Weights of a small image autoencoder.
Model: encoder arch mlp_mixer, encoder norm layernorm, encoder width 256, decoder norm layernorm, decoder widths [32, 64, 128, 128].
Training: soap at rate 0.0032, 18100 steps, batches of 128.
Rows from block 5 of the decoder, named by matrix and row number. Rows with one number belong to one channel. Each number is 200 + 20 x the weight over the matrix's rms, rounded and kept within 0 to 999. All counts start at 0.
# convs0: first 3x3 conv (decoder.decb.1.0.convs.0.weight, 64x64x3x3), inputs 0-15, a 3x3 kernel for each
# convs1: second 3x3 conv (decoder.decb.1.0.convs.1.weight, 64x64x3x3, transposed), outputs 0-15, a 3x3 kernel for each
convs0.40,221,219,187,191,176,214,206,180,186,220,160,210,157,214,170,206,166,208,166,200,164,205,168,186,200,184,226,204,187,199,177,225,189,203,166,196,216,182,236,171,230,212,225,204,203,188,166,191,182,205,195,203,202,189,186,209,206,226,209,189,191,194,180,221,203,195,202,230,173,204,166,198,184,137,196,189,259,194,183,183,196,172,172,201,174,197,165,172,180,173,168,214,190,212,182,223,199,221,198,202,162,205,194,208,210,163,184,202,201,237,182,213,172,216,181,235,175,216,232,189,241,75,248,171,245,178,190,190,213,193,213,198,200,207,209,178,199,196,188,190,196,195,178,193
convs1.40,252,206,202,228,240,196,214,194,190,206,185,179,234,200,190,203,174,158,210,191,214,196,168,193,209,190,200,189,206,194,168,181,192,189,208,182,209,234,191,194,250,216,217,236,205,186,187,186,201,208,205,199,217,186,199,194,184,177,174,186,207,182,187,184,183,190,203,194,207,217,214,200,202,176,206,180,164,199,186,186,212,206,185,193,206,180,181,212,185,210,189,225,188,165,201,204,199,192,190,211,171,190,154,123,223,177,219,233,194,192,203,196,242,193,204,191,181,170,213,222,179,232,211,183,194,190,174,210,187,238,260,213,194,187,176,183,215,178,195,208,202,190,227,187
convs0.41,187,194,202,209,222,194,202,211,173,202,217,178,193,192,188,207,198,183,218,233,207,226,221,239,199,195,224,210,209,191,212,228,198,226,197,212,210,196,204,172,201,194,180,193,203,202,187,216,201,190,222,206,185,207,188,182,170,187,158,218,235,216,208,225,196,181,210,188,184,184,187,174,222,204,213,198,229,186,195,206,186,180,207,213,200,194,208,176,208,193,163,187,181,197,190,196,192,212,191,187,182,213,211,198,201,223,202,216,201,211,212,176,206,207,204,202,178,226,188,192,205,224,209,229,202,199,206,215,204,209,172,196,218,232,232,199,202,215,205,171,183,219,214,198
convs1.41,224,230,182,221,217,175,214,222,193,199,200,193,204,211,185,210,163,197,204,234,219,205,197,189,218,209,198,204,208,183,221,182,222,187,195,194,204,179,210,224,177,209,210,181,199,210,209,184,169,192,198,204,205,199,222,170,212,188,187,208,232,215,185,215,200,191,219,199,192,199,196,172,229,180,192,189,227,217,217,180,220,197,182,198,203,199,185,209,203,216,218,213,205,177,201,225,216,197,220,223,206,211,214,203,185,191,210,209,202,193,211,194,216,214,191,207,195,209,204,195,211,177,205,201,210,189,179,163,186,197,224,205,206,194,209,196,166,195,229,223,189,220,188,178
convs0.42,228,191,183,176,206,254,195,176,190,214,186,223,193,205,206,200,181,211,191,145,228,197,217,161,191,172,187,177,191,189,169,165,164,169,213,193,199,194,181,197,209,203,212,183,212,210,213,211,258,172,198,225,181,218,189,162,217,177,159,166,203,181,200,256,198,214,187,220,210,205,204,184,179,198,204,199,207,168,183,227,177,206,189,155,178,179,174,174,179,205,201,212,215,195,217,212,190,220,203,174,224,205,211,195,187,183,176,189,200,207,205,220,200,237,192,199,174,203,191,200,167,134,202,192,194,175,212,197,243,175,196,202,175,194,217,210,170,206,160,171,157,177,179,206
convs1.42,218,213,233,193,254,218,199,196,194,237,203,194,231,228,203,208,171,171,199,193,203,174,208,186,206,205,222,212,224,233,177,216,248,196,200,195,203,209,231,208,235,237,204,222,223,207,196,178,216,202,178,207,199,220,204,171,196,200,194,204,174,212,188,196,193,210,200,229,228,219,215,228,196,178,195,186,147,177,185,173,191,208,184,219,180,177,180,217,189,206,200,187,217,207,210,221,203,205,185,203,202,198,191,155,215,173,162,246,189,226,175,188,220,192,223,232,211,173,238,233,193,260,201,195,219,191,202,212,208,209,246,219,201,230,193,195,185,179,208,207,204,251,197,196
convs0.43,192,202,226,193,204,201,209,210,199,187,197,221,218,212,187,200,203,210,172,215,177,199,159,202,196,190,197,183,244,198,240,185,237,187,230,176,205,180,181,197,203,205,193,210,176,193,193,191,181,211,194,201,202,149,188,191,181,193,190,192,206,205,168,225,181,205,213,252,182,231,188,203,173,239,184,234,160,250,183,240,183,210,192,167,162,177,151,176,171,187,212,184,190,164,236,190,217,195,198,193,191,194,180,193,177,190,201,206,255,130,243,139,291,131,233,149,208,168,229,177,211,244,222,197,210,178,180,224,189,230,193,224,182,247,184,207,196,197,200,184,218,171,180,216
convs1.43,217,226,199,217,210,206,186,195,191,191,212,201,214,215,214,193,205,191,189,188,210,194,200,198,211,173,206,202,206,232,179,259,187,215,195,206,188,207,202,210,198,219,183,185,224,211,202,187,193,162,193,192,192,181,207,201,206,202,202,191,213,206,222,189,159,185,195,185,211,203,227,214,197,184,197,188,216,186,186,158,179,175,204,210,209,202,196,193,189,194,204,191,208,217,191,228,197,210,202,231,192,198,195,175,219,190,224,225,213,216,216,230,210,220,200,207,207,208,213,221,174,178,186,193,208,212,197,200,205,205,235,192,206,182,197,195,191,178,201,196,183,227,212,176
convs0.44,233,183,187,202,186,146,236,192,230,196,190,185,220,208,203,181,191,178,228,186,179,196,195,196,215,201,216,199,218,211,171,229,182,204,169,210,221,197,230,206,182,198,192,236,213,202,226,185,182,193,193,200,178,200,196,175,177,223,168,202,207,218,181,208,213,206,207,181,188,184,201,171,219,189,201,182,225,198,192,205,178,206,205,211,183,242,199,178,211,208,206,209,180,206,187,211,191,203,216,206,180,216,206,174,179,187,211,211,206,204,178,220,195,159,170,216,207,206,192,205,217,212,173,198,214,210,184,201,210,177,198,192,180,192,232,193,218,193,199,218,191,216,209,200
convs1.44,193,203,213,198,222,213,183,167,218,228,181,195,219,209,183,201,190,229,199,186,199,224,201,168,206,197,197,157,224,171,237,184,225,201,175,203,215,195,225,151,196,220,166,203,206,196,186,181,193,207,187,166,189,199,233,199,230,201,188,180,190,218,211,222,220,210,171,216,197,192,181,209,199,193,180,221,174,204,230,222,211,211,206,214,206,177,180,218,228,186,201,172,199,186,205,192,195,222,192,202,192,205,189,175,196,190,171,203,201,187,210,208,204,211,192,191,199,202,206,217,207,161,199,174,190,195,204,215,212,179,221,221,180,222,209,200,177,196,206,227,234,169,157,200
convs0.45,223,222,213,186,216,178,197,191,207,212,207,197,199,209,189,204,197,212,225,213,195,176,213,206,194,163,189,217,225,207,194,209,182,195,206,179,200,183,177,203,212,204,192,182,186,211,182,208,195,204,179,205,210,190,189,208,194,222,195,161,196,216,206,192,195,193,201,187,207,227,194,210,196,176,205,186,215,208,186,199,193,201,195,191,180,174,188,176,205,194,212,210,178,221,214,190,223,199,224,183,201,245,194,217,212,192,160,220,201,207,200,207,204,187,173,219,190,183,167,237,201,190,202,195,207,208,204,201,227,217,224,182,166,185,201,184,194,203,207,191,184,192,197,230
convs1.45,195,191,206,170,221,216,205,237,188,207,210,175,202,200,196,221,186,190,212,199,189,212,219,211,189,219,149,247,168,207,225,199,229,207,193,206,200,220,227,192,186,176,198,231,200,196,187,160,208,218,186,217,208,189,203,183,216,228,179,187,208,193,208,192,177,197,188,237,200,189,191,211,203,192,193,198,196,194,182,206,207,197,209,199,191,205,226,230,185,212,209,190,202,200,199,203,220,184,196,177,232,208,190,198,206,160,188,210,217,162,200,204,192,177,197,196,209,210,217,210,213,192,190,163,227,184,220,220,234,216,152,187,193,189,191,188,200,203,188,215,183,192,210,228
convs0.46,187,236,190,151,210,209,177,241,223,179,194,221,231,190,221,191,226,204,207,157,236,203,200,217,178,203,237,189,229,201,220,223,203,191,209,183,224,184,227,187,192,192,214,185,184,179,195,209,203,191,201,199,175,213,199,180,214,175,230,181,244,205,185,202,212,206,194,176,227,191,200,231,196,200,208,231,171,220,178,185,191,203,228,203,173,183,206,179,229,207,226,203,195,191,200,168,187,195,205,192,187,210,183,215,232,172,191,181,206,194,196,209,198,197,190,207,207,173,181,233,217,217,230,202,183,222,215,190,207,188,201,211,169,225,221,207,212,202,246,217,186,199,205,226
convs1.46,212,192,223,190,225,213,182,185,205,212,193,204,183,214,205,189,195,214,209,202,226,197,212,205,182,225,229,229,201,205,218,200,212,203,204,185,203,193,203,207,205,190,173,214,177,176,206,188,210,209,178,202,201,203,202,198,183,173,176,240,169,247,177,189,171,193,195,227,211,190,175,208,200,189,221,202,219,199,213,204,201,194,177,206,181,241,205,208,177,235,202,184,175,188,226,217,179,197,190,207,193,223,162,197,220,177,215,182,201,207,196,196,195,201,184,208,190,192,237,203,192,177,205,198,198,223,193,196,199,200,188,217,203,216,195,201,213,194,227,203,177,177,208,166
convs0.47,214,223,133,201,92,220,214,193,199,189,152,220,160,205,171,225,193,192,199,162,245,201,214,190,172,243,186,179,244,172,215,182,189,194,176,210,194,239,214,223,198,259,225,238,186,199,228,143,202,211,173,204,196,212,201,246,197,220,228,200,178,216,213,185,256,159,203,253,140,242,216,183,184,102,215,159,190,183,215,169,193,189,185,213,208,260,221,196,176,217,195,189,193,208,205,208,217,222,222,215,218,237,182,215,213,191,161,220,189,210,151,184,222,170,184,191,175,166,239,184,219,146,232,169,198,192,175,140,224,187,210,184,179,190,161,182,214,174,162,159,213,191,217,186
convs1.47,184,210,221,212,199,237,208,151,161,219,223,218,207,216,173,185,177,181,210,191,225,204,208,191,173,223,181,194,232,206,219,223,190,231,165,213,222,194,229,203,190,202,172,244,182,207,173,197,226,181,194,215,179,227,213,198,219,230,231,208,197,164,206,177,223,200,212,189,181,239,135,232,182,217,192,226,202,203,176,204,163,220,184,228,202,161,196,198,160,227,176,228,188,189,171,222,237,219,207,203,212,151,239,210,159,192,184,190,194,198,246,215,143,218,218,185,174,222,188,206,196,214,194,210,204,212,208,155,251,204,199,202,202,209,173,193,217,189,198,197,232,198,176,201
convs0.48,217,210,227,193,183,188,198,194,185,183,206,189,186,184,217,209,175,184,189,199,165,216,195,240,201,200,190,195,175,182,204,236,236,188,210,223,177,179,209,211,215,220,218,255,251,174,153,177,175,195,183,193,211,190,200,200,208,191,242,207,195,216,217,198,183,187,234,225,185,163,165,173,166,182,219,176,216,190,166,179,195,238,211,201,230,212,199,191,200,201,178,223,180,180,216,196,218,155,203,170,190,185,208,209,195,220,183,204,210,197,185,190,200,178,217,187,188,200,205,208,192,188,212,203,213,213,204,217,219,204,194,197,197,192,215,164,171,181,218,229,209,197,172,216
convs1.48,213,207,170,204,206,231,221,193,213,199,188,191,188,198,225,197,223,202,194,220,233,216,261,197,217,211,191,232,228,196,196,207,209,266,218,203,205,198,209,244,201,207,194,193,229,227,217,204,188,202,250,189,180,185,222,214,265,196,240,257,181,230,191,177,209,232,211,178,144,209,204,162,200,244,164,205,185,168,181,228,180,198,212,215,184,223,228,209,204,187,196,221,221,209,165,161,204,200,198,209,247,226,186,194,157,204,210,205,219,220,215,187,210,166,205,214,163,220,188,217,196,194,216,179,185,234,185,165,165,222,211,191,217,172,218,208,236,246,188,200,161,187,205,194
convs0.49,210,175,219,223,183,178,228,202,208,198,204,220,207,187,181,193,231,205,200,201,207,193,171,207,195,223,205,204,197,176,207,219,214,203,202,201,201,181,171,214,214,181,188,183,204,180,216,216,208,189,218,174,205,211,199,180,188,201,209,195,207,206,215,196,196,180,186,195,206,193,218,216,225,181,185,197,214,232,200,197,198,211,188,189,198,185,184,186,178,207,206,195,201,197,196,198,209,211,187,194,181,209,211,194,197,227,181,240,186,208,198,183,196,191,211,196,205,230,184,204,176,180,188,202,222,223,193,210,227,218,205,175,212,172,223,222,226,187,183,214,171,204,166,207
convs1.49,193,187,219,201,244,177,184,185,216,197,194,202,241,161,208,161,180,200,217,168,214,184,223,173,197,208,166,212,172,192,182,211,183,224,184,223,189,184,220,197,208,175,206,211,184,192,195,227,193,223,193,196,195,195,210,206,201,229,189,236,218,197,189,186,209,216,195,205,210,235,206,182,230,228,192,197,202,200,206,193,194,190,217,205,198,199,176,203,195,201,206,199,188,205,213,208,204,205,157,195,253,172,219,188,196,197,200,187,196,203,194,223,172,189,205,214,189,184,189,195,212,250,211,180,212,188,203,214,182,226,166,207,180,206,192,217,223,172,216,198,193,214,185,189
convs0.50,192,200,189,184,256,194,184,229,187,154,197,186,241,190,155,191,210,214,189,175,197,149,162,208,223,233,198,202,212,214,197,221,216,194,225,190,212,153,213,174,209,184,214,156,230,193,154,197,171,217,204,203,192,172,232,222,182,192,186,168,219,231,184,211,192,205,228,214,200,201,191,199,216,177,189,183,162,227,205,193,185,211,196,229,207,214,168,213,207,195,185,227,200,202,227,194,188,232,168,203,203,180,207,178,225,198,180,199,202,187,190,229,149,210,230,198,186,195,218,219,201,209,203,173,190,217,206,199,186,229,189,216,188,214,198,206,220,173,192,186,223,214,229,194
convs1.50,201,197,191,181,192,203,212,187,193,213,219,196,207,194,189,213,195,203,225,183,193,216,190,196,235,204,203,200,189,236,147,192,202,197,195,195,194,194,193,191,195,216,200,207,193,218,211,173,217,194,179,219,190,213,197,228,175,196,180,201,199,179,163,198,189,183,195,203,173,212,217,220,217,174,176,183,182,200,194,209,206,206,225,230,186,200,204,190,217,213,227,173,200,183,205,200,209,185,202,171,154,229,151,208,237,202,181,177,187,202,198,216,210,185,202,217,184,193,206,217,197,207,191,200,228,179,220,230,194,174,191,211,220,185,179,224,171,208,180,200,219,209,194,197
convs0.51,186,190,199,221,236,212,162,196,221,220,217,215,188,200,203,203,204,198,200,213,193,212,224,198,198,205,219,187,190,212,203,206,179,211,194,197,228,217,220,234,217,239,229,219,207,182,232,232,212,218,203,215,193,197,209,202,216,201,220,224,202,207,189,211,201,189,183,205,210,175,194,209,189,182,194,197,218,223,196,202,200,229,193,180,193,194,216,191,193,192,204,201,193,201,219,197,174,211,221,211,212,223,222,248,222,215,230,208,212,200,205,199,198,206,208,176,186,210,202,217,212,186,176,208,204,204,196,180,219,208,191,204,209,188,219,207,179,187,190,212,203,230,206,200
convs1.51,200,193,216,228,203,159,207,217,224,197,210,199,218,208,185,220,175,194,197,200,214,192,194,195,214,146,198,198,185,207,206,247,123,117,264,206,176,199,193,189,226,219,188,192,180,220,173,199,196,136,224,202,170,226,217,206,177,185,216,218,193,130,198,194,206,215,203,188,200,239,188,182,187,199,191,233,204,225,198,187,230,196,173,222,178,215,180,189,246,190,217,155,211,154,209,232,191,172,213,212,196,221,198,148,180,155,204,211,191,194,202,207,218,189,184,218,179,185,168,194,205,203,185,212,227,182,216,182,169,222,232,164,218,218,186,204,231,212,183,205,207,207,200,177
convs0.52,208,193,225,185,244,194,178,192,226,208,206,192,200,212,175,203,199,209,184,212,220,180,229,227,207,193,195,207,185,188,197,215,197,187,207,208,204,172,194,199,156,198,183,187,217,187,182,203,168,195,205,212,161,194,189,187,172,225,222,209,173,212,228,240,187,184,238,210,230,216,190,182,224,184,199,212,204,205,203,212,205,195,200,193,188,180,209,175,210,180,189,176,214,168,200,178,202,174,216,178,184,181,183,154,194,200,195,230,212,204,209,219,199,184,209,198,178,171,176,222,185,238,199,210,192,192,208,195,241,196,188,166,200,202,211,207,184,227,196,204,226,192,193,198
convs1.52,213,206,188,182,213,198,180,211,175,198,190,201,220,178,204,211,191,189,207,201,190,195,205,213,215,204,231,209,221,217,190,208,172,211,213,176,207,203,199,217,227,221,195,218,198,199,214,218,200,188,202,205,197,201,203,188,224,206,196,171,241,188,207,215,189,209,171,199,204,211,196,181,186,198,210,200,198,219,177,198,198,210,201,184,185,212,214,201,215,210,190,216,211,186,194,239,188,210,213,180,184,223,160,201,197,218,196,213,215,191,208,202,211,166,221,182,203,204,223,195,203,205,205,198,219,225,199,205,197,204,201,230,175,190,195,203,220,236,200,198,212,153,207,222
convs0.53,212,159,137,210,140,182,176,226,207,211,211,189,199,194,200,184,188,200,189,189,193,181,202,229,208,188,225,201,175,198,187,175,170,195,199,205,208,219,210,188,191,205,197,178,203,194,193,207,176,189,201,194,164,198,202,208,230,228,202,213,191,219,209,192,212,200,210,191,208,186,193,182,184,189,193,186,219,245,194,173,210,182,134,184,170,143,195,168,182,153,216,227,198,189,221,202,184,222,204,189,202,212,229,225,198,211,226,230,190,192,211,186,201,215,224,201,188,200,223,216,189,193,247,206,173,192,192,203,245,236,198,225,216,207,208,175,237,174,194,186,209,223,167,193
convs1.53,212,221,199,186,251,206,217,201,192,219,213,229,221,204,191,160,218,147,216,204,220,224,193,188,194,255,203,228,204,189,162,216,225,209,185,222,185,192,210,236,168,197,223,187,194,151,219,195,191,210,140,185,204,163,171,223,222,168,182,158,185,264,189,181,217,191,172,173,188,221,220,236,220,167,241,201,167,148,218,234,175,176,255,190,185,256,219,210,232,228,172,232,197,207,167,192,243,214,203,208,155,211,214,168,245,204,192,252,173,203,202,200,208,187,217,226,219,207,204,183,182,211,224,198,202,195,222,230,194,155,229,211,204,279,164,164,202,234,257,197,219,222,179,236
convs0.54,177,213,197,206,214,233,217,174,224,187,208,211,179,194,202,210,181,198,221,195,220,228,199,178,205,212,192,199,217,181,217,211,201,199,176,218,181,173,202,200,225,185,199,201,178,195,213,195,194,210,178,213,207,197,232,212,240,218,184,180,224,168,195,171,163,197,199,207,205,172,188,195,195,189,194,199,199,196,194,196,180,170,205,215,202,171,214,185,217,195,201,172,196,201,196,200,191,193,221,191,222,212,246,209,192,195,220,186,191,211,204,196,218,204,197,185,212,215,191,216,204,207,209,200,193,220,233,212,229,247,214,188,197,210,201,196,227,190,182,220,194,176,205,197
convs1.54,183,203,198,189,212,229,190,211,209,211,208,195,204,206,203,193,208,197,224,186,184,205,223,220,187,185,202,192,194,200,197,200,170,204,174,219,210,212,199,224,199,171,204,185,182,207,192,184,201,221,204,183,199,183,214,203,197,209,213,204,157,200,190,220,194,196,187,184,219,226,241,198,197,194,218,189,217,220,198,179,205,205,190,212,200,212,197,181,187,202,211,203,213,194,204,183,200,190,199,217,182,196,214,179,164,167,213,223,199,203,199,173,206,189,213,202,208,174,221,195,180,168,232,197,186,187,214,193,199,208,237,192,198,185,191,220,194,234,199,172,202,198,202,201
convs0.55,179,202,199,181,217,203,197,183,210,195,190,172,213,195,203,187,206,181,149,195,200,222,198,203,170,199,194,202,183,201,214,205,231,205,188,199,213,182,181,190,223,189,184,192,187,197,209,194,204,169,210,177,193,189,229,247,205,175,208,195,187,169,207,201,192,202,240,212,208,192,195,215,194,187,208,190,227,229,198,214,215,209,215,190,183,194,186,188,195,172,200,199,205,184,198,214,191,208,186,202,217,178,226,205,224,194,200,186,194,214,221,205,164,200,209,182,203,177,176,168,190,199,190,230,209,217,210,199,206,210,227,192,176,195,197,180,202,203,231,205,190,209,212,210
convs1.55,188,190,186,199,187,214,215,203,199,200,194,190,216,217,175,231,192,177,185,175,197,209,218,158,207,222,226,196,189,204,200,244,163,213,209,193,195,214,212,217,174,207,224,203,224,199,220,219,202,220,186,208,182,194,180,198,190,194,180,200,195,200,183,199,193,217,202,218,145,198,248,229,189,205,195,190,190,203,191,178,213,236,211,194,203,204,180,208,197,188,181,209,186,222,206,202,194,195,183,214,188,198,191,196,197,212,183,185,171,199,205,182,196,208,215,166,213,174,158,180,210,196,203,209,239,193,219,193,205,193,157,200,190,198,203,201,185,205,199,209,183,211,200,190
convs0.56,215,208,190,199,182,197,210,205,187,237,200,199,198,221,191,214,188,232,191,217,214,188,214,218,226,233,202,207,207,219,240,172,193,236,209,190,184,177,217,195,208,194,161,188,226,163,232,224,208,187,218,216,203,222,197,218,181,225,193,195,172,224,222,197,204,201,189,158,185,193,192,184,214,199,195,193,199,173,219,212,196,218,194,204,199,202,196,193,217,195,200,194,226,170,212,167,165,244,218,195,231,232,205,145,193,221,189,170,193,193,200,202,188,196,187,237,190,204,172,204,217,218,188,231,175,204,206,183,192,208,203,211,206,215,197,193,209,200,186,184,203,184,232,211
convs1.56,201,228,212,225,235,210,210,206,206,190,205,192,189,172,225,216,220,187,203,179,206,222,219,175,202,214,201,192,200,204,227,222,166,177,189,191,181,211,223,201,184,201,168,205,201,206,198,200,183,190,179,190,190,207,187,157,174,253,251,169,207,208,223,225,208,198,196,204,205,181,192,205,208,203,199,201,237,216,214,170,202,218,195,194,201,203,169,217,196,186,210,199,215,216,207,204,200,219,203,221,194,203,171,220,214,153,178,224,202,204,216,196,208,194,210,212,216,227,213,203,195,182,202,191,211,197,204,219,223,196,199,212,200,229,182,190,193,168,208,201,211,209,190,223
convs0.57,202,178,220,176,231,213,210,147,180,169,241,208,184,175,210,190,198,165,159,206,204,140,187,183,176,230,224,203,197,180,217,208,189,216,196,183,181,167,167,234,218,209,205,222,193,198,181,212,201,215,169,204,184,216,176,198,181,205,238,173,205,159,250,179,208,182,175,201,203,257,260,209,211,181,180,185,212,229,200,195,208,195,235,187,226,202,195,174,176,202,214,221,196,225,203,167,225,220,191,225,190,197,180,180,175,190,179,192,180,247,230,191,208,211,193,210,175,227,185,185,190,182,211,180,204,202,201,196,228,209,202,189,207,171,210,201,194,214,207,116,177,190,240,236
convs1.57,182,205,183,224,158,218,196,232,201,188,220,177,203,215,211,200,190,214,190,192,195,214,206,249,198,235,212,179,200,193,199,172,187,230,194,154,220,191,188,181,195,186,176,206,204,185,218,221,220,183,272,210,238,186,187,226,182,227,198,221,199,235,183,212,220,239,181,149,188,197,188,189,218,196,229,208,186,238,178,229,189,200,206,198,188,189,188,204,210,197,187,223,165,232,186,189,178,230,192,223,199,205,210,223,191,239,214,208,211,190,191,198,204,218,191,185,209,169,203,187,200,226,173,184,208,181,201,169,186,228,164,197,183,250,198,176,223,192,185,215,210,158,202,159
convs0.58,221,200,167,194,182,188,223,189,228,212,173,175,172,226,215,206,214,189,196,206,192,228,242,185,195,202,222,224,189,216,163,209,215,198,206,190,178,222,203,189,153,247,223,209,182,154,192,194,213,220,216,211,164,195,212,172,220,175,189,276,171,204,220,182,218,163,213,200,208,188,200,172,214,180,234,174,200,194,237,225,194,215,159,201,182,210,202,191,197,208,199,225,186,219,286,235,209,218,186,198,220,205,199,179,181,228,244,201,214,195,213,170,200,183,216,186,187,188,182,197,170,183,197,191,193,206,202,207,221,199,223,192,194,176,187,214,188,205,175,211,233,201,190,210
convs1.58,193,239,186,205,213,207,190,219,176,178,219,207,192,181,211,199,213,213,185,192,214,193,196,189,202,179,203,206,194,228,182,173,206,252,206,214,210,199,188,180,193,188,193,192,191,182,258,200,214,231,219,188,201,213,175,193,199,198,199,202,212,204,213,189,193,199,186,198,215,212,178,205,206,200,211,208,211,218,225,196,209,221,192,189,202,150,223,232,197,195,178,230,206,203,181,209,167,212,207,182,183,198,200,205,214,191,195,185,191,177,210,190,183,224,202,200,191,168,228,212,197,205,211,195,214,198,221,201,209,223,163,207,210,200,173,187,194,195,206,209,216,195,172,228
convs0.59,212,210,235,177,183,202,209,192,175,219,191,217,197,216,220,187,214,209,220,218,212,220,216,222,214,215,229,186,188,210,207,207,207,222,208,225,218,185,206,190,217,196,188,186,205,203,188,223,168,225,211,211,188,201,199,188,215,208,174,175,210,213,193,206,199,226,209,200,217,198,191,199,191,178,211,200,209,216,212,210,205,174,206,174,206,209,191,196,200,174,193,212,191,198,181,186,204,203,187,213,173,199,189,216,205,189,193,202,221,207,230,172,203,191,194,200,169,220,199,213,199,225,216,197,197,220,186,181,211,209,211,201,196,187,211,212,240,171,206,209,199,191,195,208
convs1.59,216,232,208,241,225,221,183,199,202,209,183,204,206,184,222,200,214,216,204,197,198,200,188,214,181,212,182,185,184,192,217,216,190,192,231,201,197,205,212,194,202,198,218,174,200,206,199,200,224,195,214,189,223,202,214,202,204,196,231,205,173,226,199,208,227,208,213,200,206,197,177,201,232,219,191,197,218,196,183,212,226,188,208,219,194,197,198,200,189,209,205,216,197,221,235,210,212,183,214,185,239,218,202,190,199,211,194,177,214,182,214,227,219,209,211,201,211,202,239,206,199,199,199,211,214,211,210,189,183,224,202,214,193,225,211,206,216,200,213,196,191,215,181,185
convs0.60,181,244,207,186,113,230,182,238,152,200,202,217,192,177,189,228,176,204,218,161,207,202,206,184,192,218,197,200,237,185,190,244,205,213,179,214,190,213,178,177,201,236,211,231,162,175,209,230,200,239,201,205,209,185,219,196,213,149,210,170,244,181,210,177,225,151,235,205,186,177,152,170,189,193,206,192,227,180,174,191,215,165,216,197,203,251,192,188,163,204,188,240,179,192,177,221,196,198,195,193,207,218,203,181,181,189,199,219,211,183,203,174,261,170,205,181,211,160,230,176,279,75,256,166,264,159,220,135,217,175,246,190,204,221,189,195,208,196,207,213,203,180,208,210
convs1.60,187,134,182,148,81,183,198,167,210,196,210,198,185,193,216,202,189,208,189,168,187,193,191,205,193,199,186,195,183,213,203,160,162,185,174,187,215,179,206,180,164,197,186,186,209,201,201,225,188,189,212,213,207,207,195,206,195,221,249,220,201,179,183,210,189,218,202,173,166,210,170,208,205,219,189,219,229,206,208,227,200,188,183,215,203,167,177,204,211,207,211,192,205,210,220,184,203,201,223,181,230,210,255,272,180,235,193,160,196,206,198,197,167,214,206,187,200,222,163,195,190,203,167,208,160,229,221,201,207,188,144,204,191,208,215,206,187,192,177,183,209,190,203,232
convs0.61,191,197,219,230,218,180,211,180,182,223,220,203,179,218,222,199,203,196,195,187,171,223,190,188,223,202,217,206,196,198,212,218,209,193,201,219,181,187,230,219,205,188,202,186,220,183,214,213,185,211,169,194,201,193,189,177,184,220,171,200,203,183,193,200,194,187,198,223,219,196,186,211,202,192,202,196,192,223,195,219,190,196,215,181,199,184,180,197,211,203,192,202,228,168,192,217,207,206,203,187,219,186,188,201,208,213,225,188,200,204,196,188,213,193,202,201,208,202,188,216,216,228,187,203,176,204,189,202,224,187,183,212,203,215,218,181,188,199,204,212,193,209,201,222
convs1.61,206,208,215,186,186,187,193,170,214,199,205,193,183,203,201,214,207,195,181,205,175,212,233,212,199,191,204,182,176,206,181,190,211,220,198,183,187,181,175,202,211,186,170,225,230,197,189,203,238,191,187,216,198,196,187,218,177,203,207,162,226,186,220,193,201,204,194,189,209,217,199,185,210,175,189,187,190,185,203,188,167,215,176,204,217,196,194,202,201,199,221,196,201,204,190,202,220,196,215,198,208,212,172,185,196,218,181,179,198,207,217,175,180,190,209,186,235,211,210,207,216,190,189,190,205,204,200,203,184,205,218,202,196,177,208,200,221,163,202,172,199,207,215,254
convs0.62,169,168,251,169,123,150,179,209,187,198,201,223,195,199,153,223,201,179,207,177,201,239,203,196,208,233,214,205,231,250,174,218,234,179,224,225,220,189,179,211,202,171,227,191,173,214,231,177,210,221,206,199,203,201,212,204,189,191,214,211,174,158,214,208,209,185,220,184,190,221,206,171,215,164,191,217,191,179,198,226,169,150,172,222,181,158,221,194,197,225,185,170,219,194,192,222,205,214,190,214,187,191,156,215,182,176,203,200,187,192,215,181,199,188,185,191,196,237,201,168,231,233,189,221,198,177,180,202,225,202,178,179,198,173,172,209,257,227,203,255,186,183,242,180
convs1.62,221,177,189,223,183,211,194,181,211,183,226,188,207,170,203,154,172,214,211,198,175,228,200,215,194,200,196,181,210,210,205,170,157,201,176,185,196,190,221,198,189,229,226,209,155,222,201,202,186,217,270,182,218,214,215,208,198,150,155,217,167,184,213,217,188,191,219,215,152,201,187,183,185,196,200,194,202,249,169,231,200,203,221,220,238,212,184,204,195,200,206,194,196,181,213,219,207,200,195,177,240,212,202,243,179,173,216,161,193,247,199,186,184,171,172,180,208,255,193,222,228,216,198,244,243,192,217,236,180,202,153,178,173,161,257,200,217,222,144,192,206,199,173,187
convs0.63,196,184,213,165,240,283,194,205,210,224,205,195,221,197,211,219,200,199,167,198,196,223,199,195,197,189,208,200,184,186,169,236,213,211,211,200,204,215,210,242,202,178,233,191,189,202,212,195,217,206,193,186,202,202,195,192,222,201,157,213,192,220,222,208,194,208,198,188,184,209,196,190,196,195,215,200,175,209,191,201,194,191,206,217,193,189,210,216,200,196,185,194,218,188,214,210,195,181,213,211,197,210,173,205,194,194,210,215,220,219,207,202,212,191,225,195,192,214,194,202,212,192,194,208,206,198,215,197,207,199,198,189,193,205,206,192,190,198,190,197,214,199,205,195
convs1.63,222,196,152,202,192,173,205,207,153,188,180,211,181,171,199,208,211,163,215,192,202,215,201,189,170,206,224,192,198,199,198,204,249,216,210,151,207,202,190,207,179,181,186,209,211,168,222,206,203,229,169,223,185,206,179,185,215,196,257,143,222,204,193,195,180,182,219,200,179,184,217,202,188,185,199,190,219,213,219,203,178,215,178,176,206,214,156,197,174,184,193,201,203,217,192,190,201,206,193,204,197,206,219,203,231,232,208,202,192,187,207,235,170,188,215,211,134,183,216,198,175,210,215,187,195,218,221,178,237,180,170,176,209,172,153,203,208,180,231,204,203,220,206,219